From a checkpoint of a small audio frame classifier: trained on synthesized solo parts of chorales (CocoChorales), 39062 training examples.
Rows from block 2 of a small audio frame classifier, named by matrix and row number. Rows with one number belong to one neuron. Each number is 200 + 20 x the weight over its row's rms, rounded and kept within 0 to 999. All counts start at 0. After the name is the row's rms in percent of the matrix's.
After each neuron's rows are labels from the 100 clips, of 14976, where the neuron reaches its highest value: "peak on" is the class under the peak; "top examples" is what is common among them. Only what is clearly more common there than usual is listed. The data: synthesized solo parts of chorales (CocoChorales). In brackets: how many of the 100.
# fc1: second MLP up (model.blocks.2.mlp.fc1.weight, 512x128), inputs 0-127
# fc2: second MLP down (model.blocks.2.mlp.fc2.weight, 128x512, transposed), outputs 0-127

fc1.304,139,241,146,172,212,213,173,216,224,184,206,217,192,207,243,196,219,215,209,188,198,198,180,210,180,198,201,215,211,197,217,205,190,221,181,151,199,198,223,189,206,172,220,211,236,215,189,197,212,178,178,198,169,199,221,184,198,210,187,222,188,197,203,229,180,190,210,191,216,210,244,211,218,186,183,237,175,183,208,209,191,209,206,232,214,192,193,194,223,194,194,185,203,211,161,194,166,188,191,193,175,185,178,189,218,227,193,220,171,165,253,180,246,200,183,228,200,185,186,193,176,216,234,201,214,234,192,217,210
fc2.304,136,182,189,186,198,214,206,225,182,202,214,176,228,216,184,233,190,200,204,207,228,214,224,209,212,173,216,219,198,211,197,179,195,209,199,216,218,194,215,215,209,176,176,208,237,169,193,197,215,207,146,200,180,204,206,212,218,166,200,175,183,215,204,210,203,243,193,180,227,214,174,207,166,224,221,191,198,215,207,213,210,225,177,207,256,257,177,196,204,202,161,239,173,216,243,190,181,219,176,204,214,186,178,220,182,193,189,144,179,195,195,205,164,201,195,194,190,186,212,193,177,194,205,187,199,218,212,185,213
peak on: A4 (97)
top examples: note A4 (92); note B4 (44); oboe (31)

fc1.5,221,226,197,178,178,179,179,202,223,199,175,206,183,205,190,200,228,214,175,174,218,214,199,228,217,202,181,208,185,191,192,216,197,171,211,178,200,193,201,197,206,171,216,175,227,208,234,197,165,166,215,172,200,191,218,238,179,196,179,167,214,210,197,212,203,188,237,192,214,201,214,168,190,211,213,213,215,212,207,203,208,182,213,185,160,171,223,173,213,174,170,213,183,192,204,193,189,214,180,193,204,220,196,207,232,216,195,199,219,190,213,222,185,198,170,226,191,209,194,224,193,241,208,140,238,257,164,186,175
fc2.5,283,227,189,222,197,201,189,163,202,199,247,196,197,165,208,186,215,222,170,190,207,209,176,219,184,242,169,194,176,225,191,187,186,156,184,190,203,182,185,197,171,162,210,159,203,226,219,224,217,186,203,165,204,201,202,200,199,229,186,188,213,217,201,214,213,196,235,204,205,208,195,211,234,171,229,229,207,205,208,201,210,170,206,193,188,206,218,166,218,153,191,206,181,208,188,203,211,190,203,199,211,179,160,202,217,199,199,240,176,203,207,202,190,164,174,210,176,223,249,208,243,201,191,202,213,220,206,212,181
peak on: A#5 (73)
top examples: note A#5 (77); note G#5 (51); trumpet (51); note G5 (36)

fc1.27,187,209,209,205,206,218,214,210,185,180,196,208,202,214,181,190,199,210,214,190,153,186,171,181,194,214,191,217,224,162,221,213,203,207,241,226,207,212,197,242,178,218,199,239,210,231,137,190,217,223,199,159,199,199,184,216,210,180,228,199,191,195,201,160,166,161,222,214,213,216,224,225,209,213,164,215,184,194,207,196,181,211,230,194,212,195,245,168,202,185,208,190,191,188,206,194,206,228,210,197,194,197,169,184,226,211,164,249,191,211,202,204,189,179,192,189,192,195,168,198,215,228,203,183,207,230,192,222,210
fc2.27,195,177,151,226,197,195,167,225,208,211,179,182,211,233,175,194,212,221,198,171,176,188,200,246,187,187,204,213,221,206,214,212,217,213,233,232,208,204,162,195,202,219,168,211,193,173,196,201,246,194,160,194,186,253,212,245,208,190,177,208,208,219,204,173,196,203,210,215,213,203,198,199,226,186,188,203,177,165,229,208,182,213,219,198,226,212,199,176,186,227,207,191,207,213,219,167,199,205,246,195,212,219,206,201,197,181,205,229,237,212,200,186,209,205,201,206,157,199,198,207,222,210,193,191,200,225,165,218,186
peak on: D4 (100)
top examples: note D4 (100); clarinet (81); note E4 (54)

fc1.31,207,191,214,190,175,185,209,195,194,222,197,230,188,179,199,167,203,198,189,205,241,208,233,210,215,228,195,220,192,200,208,206,222,176,206,202,221,179,185,204,214,165,198,189,248,196,247,208,198,175,206,188,217,216,203,210,173,192,189,181,174,205,210,221,216,204,222,203,226,189,203,197,210,209,215,223,200,204,159,192,209,164,191,173,175,183,198,163,204,196,165,215,174,203,194,174,205,210,220,196,202,223,203,211,223,194,201,198,177,210,221,234,196,200,184,246,186,208,164,195,203,220,202,157,214,275,163,177,194
fc2.31,296,220,178,206,189,193,202,187,201,179,202,191,190,172,208,201,201,215,184,184,205,187,188,239,195,228,180,195,178,252,170,190,193,163,189,198,231,196,181,220,165,186,212,147,207,231,211,209,215,173,200,177,230,209,217,205,220,211,203,165,227,211,200,216,193,195,227,198,216,173,204,190,214,194,208,200,201,201,195,216,180,182,188,193,186,217,201,145,200,154,206,202,170,228,194,197,211,209,222,196,167,199,160,170,196,183,204,214,169,218,218,177,164,165,175,227,177,215,199,190,227,189,174,211,212,201,219,173,177
peak on: A#5 (99)
top examples: note A#5 (98); note G#5 (59); trumpet (56); note G5 (35)

fc1.103,117,260,173,195,228,194,164,213,201,183,198,228,182,197,213,204,191,236,188,206,216,208,179,184,194,208,171,221,220,210,213,168,201,184,235,224,221,199,184,201,175,201,209,193,216,205,204,205,188,190,152,206,174,187,222,203,209,186,160,210,233,206,197,219,175,186,196,219,224,206,199,217,207,206,176,223,223,204,262,234,200,200,246,195,226,211,181,187,242,203,176,217,237,202,212,197,202,227,179,230,169,185,184,191,224,197,183,210,200,192,212,211,203,194,176,169,190,192,191,206,188,217,180,189,228,229,200,211,210
fc2.103,106,176,195,213,202,184,220,226,207,218,212,200,198,181,200,207,194,207,175,211,208,212,219,238,213,201,198,194,200,183,198,207,216,212,200,220,240,225,219,210,198,147,201,195,244,209,193,192,205,193,191,174,186,203,230,199,219,180,231,170,204,196,204,189,193,210,209,221,222,206,192,208,196,213,207,190,179,196,229,192,207,229,207,221,207,221,188,211,168,202,153,202,169,227,183,198,205,247,170,208,187,163,221,188,162,189,185,159,220,185,155,219,153,226,172,209,195,204,202,179,187,215,194,187,166,226,150,217,188
peak on: A4 (60); D#5 (40)
top examples: note A4 (55); note D#5 (39); note B4 (29)

fc1.376,121,221,157,196,217,196,167,187,219,206,195,223,194,191,218,204,204,208,235,180,197,207,201,197,196,223,188,202,195,198,232,197,205,224,186,195,187,204,206,224,197,205,266,220,235,209,178,212,204,194,194,198,178,213,189,175,201,171,182,206,193,201,187,189,186,193,230,210,189,197,232,220,229,193,169,229,186,169,205,245,183,176,212,200,210,160,184,149,258,216,167,196,214,216,158,199,196,208,203,214,160,209,207,185,213,235,210,219,201,200,205,187,202,197,167,247,200,200,187,191,202,183,212,196,208,223,195,204,170
fc2.376,101,211,192,235,199,199,192,185,206,218,185,177,216,253,211,195,206,208,208,195,211,224,205,214,203,158,219,208,216,230,184,191,193,184,190,210,225,219,207,184,188,184,195,191,217,156,182,196,209,188,179,223,194,182,189,222,201,180,153,211,196,221,225,174,206,236,251,174,206,219,200,202,194,202,225,190,180,219,202,231,199,198,192,227,214,249,203,174,208,173,182,241,153,188,218,166,193,234,169,217,216,210,202,211,198,211,170,177,226,178,179,184,215,216,167,218,207,210,193,220,182,198,213,177,188,224,213,200,194
peak on: A4 (51)
top examples: note A4 (45)

fc1.390,178,216,183,224,188,189,181,218,213,178,186,198,171,195,193,200,214,243,203,182,201,205,183,210,210,223,144,212,197,215,243,168,205,240,228,169,208,212,218,195,211,218,206,221,202,184,179,229,186,196,189,182,154,211,214,194,209,186,167,197,189,204,192,181,157,225,203,212,179,192,192,195,198,182,187,210,209,160,249,235,215,195,214,217,213,188,170,178,219,210,167,210,203,214,204,165,174,219,188,241,179,182,192,204,194,237,187,219,192,207,218,182,175,223,188,172,210,196,196,214,183,207,199,179,185,239,191,201,197
fc2.390,202,218,180,229,181,191,166,225,200,214,197,204,207,211,196,197,235,225,162,201,219,193,191,221,196,210,194,217,210,182,217,188,182,183,182,194,226,249,218,213,200,159,186,178,238,190,217,203,217,201,176,153,148,218,223,209,193,183,193,218,202,223,198,203,190,217,208,215,220,194,187,186,209,237,205,229,199,197,202,194,193,192,176,210,229,211,172,240,206,181,160,205,146,218,218,166,183,225,206,234,207,197,209,223,180,210,195,176,195,215,195,204,206,223,197,224,211,227,204,190,169,229,195,179,178,206,192,204,171
peak on: A4 (98)
top examples: note A4 (96); note B4 (41); horn (35); oboe (31)

fc1.447,204,211,155,210,181,224,178,170,233,184,186,206,194,196,186,214,240,224,205,185,208,193,195,204,189,242,153,218,191,213,165,209,197,165,217,183,195,169,196,212,177,195,200,191,209,227,212,209,177,210,199,186,195,204,222,209,192,197,180,183,202,165,210,220,182,192,229,149,188,224,178,182,215,212,206,210,208,225,186,169,185,187,207,226,183,216,208,167,204,189,190,203,161,187,193,160,165,216,212,242,183,207,194,193,203,199,195,228,191,194,231,194,189,200,149,211,198,216,197,183,195,208,218,186,197,260,204,194,197
fc2.447,267,192,174,196,176,206,228,174,157,189,214,214,204,214,199,188,200,219,188,196,232,211,192,206,206,217,190,207,183,182,212,202,212,150,203,191,210,231,178,233,208,191,198,202,196,209,202,218,215,227,189,207,208,191,188,239,206,158,211,211,217,210,196,179,210,200,229,195,242,199,154,181,202,198,219,178,182,192,242,174,213,193,217,189,216,226,196,195,193,181,187,253,207,208,187,216,224,182,242,183,214,220,191,198,235,187,175,193,184,227,176,237,204,199,198,183,157,179,221,217,195,166,169,208,188,237,179,190,186
peak on: A#5 (93)
top examples: note A#5 (92); trumpet (52); note G#5 (49); note G5 (38)

fc1.87,235,221,203,221,155,195,170,198,206,208,215,224,225,185,201,214,224,206,180,196,234,213,216,206,198,234,215,193,200,181,193,178,194,175,190,170,181,201,193,208,224,210,214,196,207,210,215,207,207,184,203,166,209,227,213,205,192,207,197,199,173,183,179,214,208,208,229,207,200,192,173,198,202,208,209,225,192,212,181,174,196,150,194,178,166,180,207,217,173,190,203,187,174,187,173,186,204,225,209,208,200,195,175,216,230,204,187,249,202,210,213,218,224,217,177,243,219,200,164,216,215,213,198,152,233,260,167,190,158
fc2.87,279,185,216,208,185,210,204,178,206,217,216,181,181,181,198,210,187,196,171,218,214,210,222,232,208,203,190,182,185,241,181,208,195,144,204,197,224,212,163,168,183,188,181,190,208,235,225,211,189,197,231,213,223,214,220,181,187,184,221,174,240,194,176,191,182,224,204,190,221,162,189,213,188,194,221,172,204,200,200,217,195,194,169,197,200,226,197,160,187,147,193,196,195,202,216,231,210,177,196,164,177,185,150,204,190,191,187,222,219,192,187,205,199,196,205,199,180,175,237,199,231,218,180,207,192,200,157,172,212
peak on: A#5 (97)
top examples: note A#5 (96); trumpet (51); note G#5 (47); note G5 (40)

fc1.138,107,217,168,183,185,189,198,191,196,184,179,233,163,212,261,195,221,218,215,188,215,211,235,239,200,190,203,230,201,212,249,194,177,241,188,179,211,190,198,236,223,191,206,202,232,207,184,211,198,175,154,169,178,200,227,204,197,197,166,173,200,192,199,185,189,183,215,215,206,200,241,203,208,180,189,233,193,178,194,223,179,209,217,185,213,194,201,179,220,204,170,223,200,211,193,201,180,186,184,200,156,210,171,197,202,203,199,222,220,174,253,183,193,206,217,216,177,204,199,190,206,213,225,177,193,217,207,209,188
fc2.138,106,193,201,238,214,223,169,188,222,223,192,176,218,212,212,203,197,204,229,198,226,213,218,199,175,220,176,173,205,169,202,235,203,193,227,209,199,207,218,167,200,186,178,227,231,167,198,211,252,220,203,228,216,218,218,188,213,196,176,194,208,197,214,223,212,237,224,215,196,206,192,223,206,225,198,162,227,195,217,204,188,207,215,194,198,230,167,192,139,204,194,194,197,197,215,176,170,212,225,202,203,173,186,225,209,177,146,189,195,204,168,208,199,207,218,208,201,192,229,218,188,206,191,221,182,155,219,211,194
peak on: A4 (87)
top examples: note A4 (93); note B4 (36)

fc1.143,178,202,203,218,218,212,177,196,199,201,164,225,200,180,216,206,216,197,205,179,203,175,163,230,206,232,180,211,205,237,211,205,227,198,194,204,235,207,211,190,193,160,209,176,191,172,238,192,201,198,200,200,190,190,236,189,197,175,167,189,188,192,233,174,214,178,205,162,211,215,218,200,219,214,198,216,194,205,161,220,220,204,195,219,217,187,192,160,222,179,183,213,197,163,226,145,202,206,206,232,195,214,199,199,184,193,195,162,184,187,203,181,212,203,207,206,158,237,199,202,173,193,227,190,205,240,150,196,188
fc2.143,212,203,181,189,189,189,228,190,193,184,197,196,212,189,199,177,196,205,206,198,208,202,182,201,228,210,204,216,194,199,224,209,182,168,180,172,262,234,178,216,186,159,200,200,181,191,245,203,215,190,192,230,220,223,176,269,205,173,213,181,197,221,213,193,204,199,219,191,211,202,187,187,213,169,204,186,173,199,192,186,201,190,175,210,197,223,240,200,211,179,203,226,193,219,174,177,211,239,233,204,206,175,245,190,199,205,195,191,176,209,189,208,186,181,203,218,182,253,172,183,195,170,191,224,202,196,235,185,186
peak on: A4 (58); A#4 (35)
top examples: note A4 (59); note G#4 (32); note A#4 (31); trombone (27)