config.yaml
arch: "conformer"
model: "audio frame classifier"
dataset: "synthesized solo parts of chorales (CocoChorales)"
train_examples: 39062
gain_aug_db: 10
time_shift_ms: 50
n_mels: 40
hop_length: 160
input: "log_mel"
spec_augment: false
win_length: 400
num_classes: 73
output_stride: 4
norm: "layernorm"
hidden_act: "relu"
mlp_ratio: 4
head_dim: 64
fused_qkv: false
qk_norm: false
inner_norm: false
kv_group_size: 2
subsampling: 4
layers: 8
width: 128
positions: "rope"
kernel_size: 31
init: "kaiming_normal"
residual_init: "zero_last"
optimizer: "adamw"
learning_rate: 0.0028
beta1: 0.9
beta2: 0.98
eps: 1e-08
max_steps: 13800
batch_size: 128
epochs: 45.2
lr_schedule: "cosine"
final_lr_fraction: 0
warmup_steps: 410
weight_decay: 0.1
Rows from block 5 of a small audio frame classifier, named by matrix and row number. Rows with one number belong to one neuron. Each number is 500 + 25 x the weight over its row's rms, rounded and kept within 0 to 999. All counts start at 0. Numbers have three digits each.
After each neuron's rows are labels from the 100 clips, of 14976, where the neuron reaches its highest value: "strongest on" is what is common among them. Only what is clearly more common there than usual is listed. The data: synthesized solo parts of chorales (CocoChorales). In brackets: how many of the 100.
# fc1: second MLP up (model.blocks.5.mlp.fc1.weight, 512x128), inputs 0-127
# fc2: second MLP down (model.blocks.5.mlp.fc2.weight, 128x512, transposed), outputs 0-127

fc1.507:531451475548511501487519477508501489536520452537509489459503473473528492504507579514512537520492484523473506492513510545479486504487508498494484502468506455491531487509460451533511508499523446532551504517468487509504460502499513526506480493518461519546510517482529494494512471567497452492510493505503510504496509527513489537527502483508489502529460523514480475487524517511555476533485
fc2.507:505546454501504515539445544474499471512503524492493502502509530490471493493502482490503484496542475509502497511487467474454527472475470534494518493504498455474480497475443542538492505509445478521471481503486479506467531511519519534453550483535516501495545494524495541501551516529505529479503547511504481510516511491449468471497511491495512519491468474488475453490510497515475500499548
strongest on: note F#4 (100); note G#4 (53); note E4 (49); trombone (43)

fc1.196:506471456509512486449489488515496486464504453481501547506524523523511517514480524522536483510505493505524515470566520492453518522480507454473498498480528532484520528542485497483537507490479489498540509482487487537543518518529496494510438488514471515473515540516511461522496484574490530532471528508464546551521494491493494486493518493538500529473515496527480498482510502492501490501456
fc2.196:520476499492522461509536531498531547557514458499485548525564503513491512503549510483498480511525462521543505486510543476476538512497473488472572536500510482465505516514488518509524518517477509502551499498510514506542491488468498513542471490510506482467523522478539483495502505536505518467473536491491498541514498485483474499511506494505493544533509480504468466477545533497534494493471
strongest on: note C#3 (100); note G#3 (69); tuba (43)

fc1.432:477506477509490515480481495474523492495495474511522493474500507472502495486510526532497498467474490510492501506509540522575493451475507526506481478513460497431532529479507452535529508507480463467487507501505505480515506526477497547518459529482547512544451496472536464486483472498495472492472486442520481526520482481540504503564497485494524473491538524503478519497475485472484521520466
fc2.432:532489474490483541474507474486455502527460543451480508508517432482473504482534483510491478469525537503527480483476538513520509504499455532488516520519508538502502526532497509548556484520505483475471519460524486480486513514524550512470505493480499480502487485502469546473517502483517554476511501494529461484500464484475524511456532460506498534509470530516478479518512510510486504522541
strongest on: note E4 (74); viola (37); note F#4 (36); note D4 (35)

fc1.6:481434508468474511505480512551528519527479520512505513506474480459481544542475474522518463475517506518511475515507523541503506511505503499505520492429535457513495550499475489528508503509488550497520528491529459476523502467526466460503511529496518491524507493502518509471493447492467452460493488511529522543529465467511497546529488513541505495469489523500515526479475504497511491484485
fc2.6:446485513494492494492483485532497495538500472570490490530498517544527490474505488518482498543498459465526535510463497449516496520525519486504509486477456495503498484498513502506440501487485492491501468529467519549536526509493475484503485463510494528507477500504509480506459472486504494474451540523484533516494507503524445521526481501459530502496579528469548509479500530496484488488482
strongest on: note G5 (59); clarinet (42); note C#4 (35); violin (32)

fc1.492:512491522522496495529469482536506487464494451498503477521504473499510453509499504484495524474479476474539503485518515506520475480544491535536451502434441522503536512519503471566451458486531503466482521460523511496527521472515485511558504483507519500499475461470506519491488518504511493513505509520512517478498506523544490473487499518510534500497518520452537541500513448481492484515539
fc2.492:460507465487504478504516491519498498487521493523486431507531461482529455476498507513507529461496462458478523461493473472521501475547484505497519483521516472459524476476458453512507513525478487462520500526524525516521520533495477513460515501481452495517526511448479507467517486474491482500487463478519530532555458480513530480528499477495512482543471557500490521503518505471491503506501
strongest on: note B3 (99); note A#3 (65); bassoon (43); cello (34)

fc1.407:529470466552508528516482491537511497466487505466497488462511461527497507496460531503485532519508511502454481451487453498491488500487496496505470524476523528525510487524472524492493471528545485524467552440512489495536478497548545445518495497510504504503490491524513548496536551528512530511488525518491484467483515481532495524498524510492470523472470482525500489468508515549515490471525
fc2.407:522470484533528502494519518481480478479488532483458500511484502505492453522494497528492512519542527506478480485522464476505499522499475482506481492512509485486469480524524475526492496540511443554504456500482481552481493554540514493494501467509477544502498493502476550524531528506494500495486499532464474460457546498512438498452518489496504513517487475472500486466548498511510522541547
strongest on: note F#4 (90); note G#4 (36); trombone (27); note G4 (25)

fc1.459:518498482485498525547502453480504490515498458468532494512479478472502450486551532543527493524546490512514520484497515524538473529475447451485511497440518475494497461522521500513522489519525525505534514531509515492517517476495487463548542480531501525465507479503525514554471516524521471482505522495502513478469490513449464524451494523526515516497515481499509517467489500514465496491527
fc2.459:476499484505503514480474441478495519490460487544525458505466485475531527480495523484517525531530482483530489551477499567490482502520515544527535530511505503476500505493516501536516509480549508479519489524536515509510537486497477485530508494513501486497524499485503515459501466469474453513509566487502534509454494498482496536535479524510541516490484518472486459475468544500476451517482
strongest on: note C3 (83); note G3 (64); note F3 (41); note C4 (34)

fc1.167:519456520521474476492468497503502483478493509502488520487501484519491511579498512481486516505501540514501486483508500501518515501500495509475437506492484486486523527541473474552498471487507453465540532477501499488534474498527551510486489435466494487488465495525522498501520541472486499489496504500433503486495543509532440510528544479483496524474481477521489520473542471542526492509528
fc2.167:479531530495515526475475498446498485525522498531503516512517522511480501483515484499491485483494485517501533523423543499513526521481546508503498509536475517495486477475493482494536507509512514476487541554458488525479500499489492508530474492476507479558493502513495471479551485483515495541541516466532496466475505495444479504535489485487444515483461489507522500478446548484537520464507
strongest on: note F#4 (71); trombone (40); note E4 (38); note G#4 (36)

fc1.82:462458553456476488505512491491553508527482508507550503540486523479523487508515485508506467539495513521520486503519537508518525528491466466501500504503515505478461506498487464541488515501476533448550509532522494511516489482500447484499497508480508479555513478527528459514551476517497474479441501484483485496529527481543506535509462547545510485464473506502495513488484484474507523491494
fc2.82:498427542501491487523508517496496499482466529518483512482481492517491503441503471463474513551489492503493493484509483508450467480528496505492541549454494527527483513513501554482498483492523473516500510486508486494535537495491531470467491508544471513474515482549509476512553484458526503487482505553505473544473488523513481504476487473491549491504469520454485521471533531497483494493517
strongest on: note C#4 (52); clarinet (41); note G4 (33)

fc1.418:516495493509504485490529528510494504493515450501510501484492446533486530535512531493504540436472499502504520481535488544521508481555475509535466522465492517482520508548498481521478484516493462493562499502485492471556524491511514520498503428474522488477418517485508499513508533519541540512490495493470510518489496532510477470486538476512502465511504518468483526485526486487499502508478
fc2.418:478503472487513483524528481549516496492520484460501460495525530525519424514494517488491508514508494509468486463482481463524503512541529505497529520483543497466479477455485476476485468532482485478518476530499508507500510495469486502542530514491504509506517503517510522411498482453489469446509472455460551490513511502524492503553511494493506495527453515514510508490498522494517494452487
strongest on: note B3 (86); cello (39); note C#4 (38); note E3 (36)

fc1.312:474492527479494523472469485510512524554515553491497497533493511492464511504513469514481499463523510506517493507506539506504470577532466454530498483491509475491451583508494508504521507499457530440525512469469496486521506518509481520473520518498503490520482544480490549487501497497484529483496527478491517504517518455480501506490480526501448455501502518452515543504469526508494479501489
fc2.312:497448484534517524475509464523483448518496541514476531468481512534528493480467509447475525517523512501487491528507457457522486580521503521516522510493509483523505475478510497488496504457509458500555450438500512535503542495502515484455498498482465525468493495485479524453483465461516500490538519522462510493485523494493511514490521477508490490514502520467486513481500513533522492518493
strongest on: note G5 (99); violin (54); note F5 (38)

fc1.393:565516516520523501455533497500474497502508494467484512445492516501499540534512543481500540508514516500497480483490474489515505522520513524503475530496502456480518486484555472490480481504499491490576460499484498492503493508512536480479503473455477500479435513500500507500495535503474490527516482480505520461431538514491491505486542465510482483534483473523489502457457495520556514509521
fc2.393:505511457494428488552501540515498521472464506462524499523480497462495508468478452459504431480461502471509504537530496505496505458480502505508554476500514491500494507452470532495498518509501540505418519489509524458475519475474477537505523533531566522478522492497516482522498474503489499470491514499508502534516462497488503516510495495503510519499510490493477498519499473476477490472510
strongest on: note A3 (52); note B3 (50); note C4 (39); note G3 (37)

fc1.56:509446545521518458518513494448493497499525477480509486521513438513453520547476503469460508494518496516509498494540481502482518505475508489522492482512479440493517493501527507521502528472466513450515498480461493499519526521498486511490505458487464510523457492541493487512519529554468531505510528469489523496467490548525477437486504489503450490542520488509517494460504457497503487492494
fc2.56:493472480503462510498518491489520520532445490483515496482507508520500518476506480537491523509481526541467468514472510514500494504453530496541544526485510506494528457470504468472483507499517521508477529500536507504499483475477525508508524511495493554547555509512551497483494457485496444480479525479496495558540476430507487508541480441496506515504516495517484472538535527497485500476499
strongest on: note F#3 (64); note B3 (45); note G#3 (42); cello (35)

fc1.286:551488518503498497477466497495499480483532498509525502498495474498470474552523523508498516476505520506493482472504510515492517476520514494522449518479517495457498554543541483514491501479488518464545475514461520487506519514486511517479432470469529479534430491501534504500508531523491526513478471443476494484477540489536508466514534502542507483487514471508501527438480498541507474523504
fc2.286:447513493477477487519517528529535510480494461455524506508512515512506478501503497484547480496500485500466511490497499493513506494528548499489495518512509489500483462495492472479462508522497526476493502491498572483489478482466463520494494520508514548549548537470520478496481469478470471447463476481475493477528512480505547523535468531491522449490515512496504496571540490456517488479474
strongest on: note D#4 (61); trombone (37); note C#4 (37); note F4 (35)

fc1.461:483471514505522492469515478516481484515513487487480525474474499486461524506467518483486478531514503513477490495490496494471487541492517523507532514475558431480504498531498463493497517529462512486571469508508525533520467504483512515461503466449509503481487517464487492501540514528523480518517532465518500478479521452481508466511498478504457532490468519522505515445529475537538484526550
fc2.461:478474475524478512562485528497524522488494477460510529496513497464476555509505474496500516487483468468481527533526475493465510524474505501521549479502535473516472491512477509495486496520524530550459517454508514447532515485492466506522562538495525553508531492522548511516481527555477493496506547496490495504511479522465481488504485510518483495477512473453490492474507498488548501485498
strongest on: note F#3 (47); note B3 (46); note G#3 (31); note A#4 (28)

fc1.495:533431505475511454460475465486503506497534511524468535521520531489497506499462472488502493511536523491507468518505502479486519526510496475499508496426513504532458527547510462492536464522504530499561513507509499548491505496554486441536507490498486495460512487492488513479485498514468495482496507511473518479479531512506495490486477535518495530474508485506492513450457533532526502496459
fc2.495:491443499453507485532528516518531525512481465540502476521525530504543497482516503481506497520488467480496541511464517471526532505510511517488545522528506481502496507492497487467466498512518463507538455505521541501506477523489470518505535475506495531465521540503525474466467468497469463440449497524476521533488490493506469540499467489513506492523565514489476501488504517470535472462498
strongest on: note G5 (35); note F5 (27)

fc1.244:520502540486509481491500487535520476522496473506506507531476454488522467497540503513453529464502511501536475498509576522482532497481455534505508517440490500475537498461525459540482494443527500488504491504512492499486464467514519502499494487492477448459468479490496472542545504482486479523458491504487530515509482502558500481507523493514499543501543490530501540478485519490487505502474
fc2.244:496520515487547479481502502491503510570524493509544453516489502477485487462529460473473485506487529496515562504480529491489521501506489493479533500519504483448532474498475499539528518482507519525482555527475526469462503466464514477527509518514523489494519520505515476487467506486459488490479485514533524533498498491499517539463458466497500493530538486562516490496456541461492491533508
strongest on: note B4 (97); note A4 (65); horn (35); violin (33)

fc1.408:573465501521481445478524473484538508508501524468492523475486512523511511478518493484487462487489505506482478489534520485532549537517436505509504475492483492475496495507506506531502519468501469463564488508526476495540512496506523519469481477444487478522492475504500518495546496505531493504467521475483523489478515501519472500504564484508470527501466554465475493475537490540524508498478
fc2.408:501492497521490498522518499443487505498528526497533473526521517501511474484508487508483473494466503518525484558517508507455464455493478515494532471443478480522523512501498525515552521512467479485514495542478473508495570531468479535518490498526499472536517479527513453529546469485499500523540496482550482535530493523469493479513491498497542471521454511459502473494486485466508505483517
strongest on: note E4 (43); note G4 (42); note C#4 (38); trombone (32)

fc1.291:518459479515494486449515492488487528505531471501489515491512534511517507523479524476506502518501512483496521501561501464475530505485511428502496476447476485504503543490530473487509536487453499492548499484470507503542505521489492499528446491492459508474498525520522506507513476585528511544514512490496515527456479548516473524486490501501505482523540491510529484478484458496535505519462
fc2.291:526478498495496483524525528468532559545477433474517538476517509451462519474494488496514455499505496491491483483507495494479528475498514519475525521531523486494463487498489537511520516525503521508510477470525521443485487490499533527490507537521511516471537540504537501512496520498510520457441497501504529551477450484468520514500493484505498536505493488483454454507560522490490516494515
strongest on: note C#3 (90); note G#3 (56); cello (46); note F#3 (41)

fc1.456:539477495512481518506523522478480491487512500469505482516518503513446503546559475482523495459539513492549494513484531508489491489480469512536470515500459465488485504524501513498525482501486504448466490484491503472494504500523522547470493472482492485493472485490509555476557504542498517492520527503514522453478462539486510483501555511534487526538509458502508441461480514540523481518507
fc2.456:482480505465466464522503488510497506517452476478480555466488485472475497461467449465531499523485535540442472500493483527510512506489527517516523528511540522532522471526509526492466491495519523510488498485535512506464504449506521481480518500505523541535519501496473506525499480449511505450481492505462456509504493465491511529467472462524557506465494487529492499523541492510483488475495
strongest on: note E4 (25)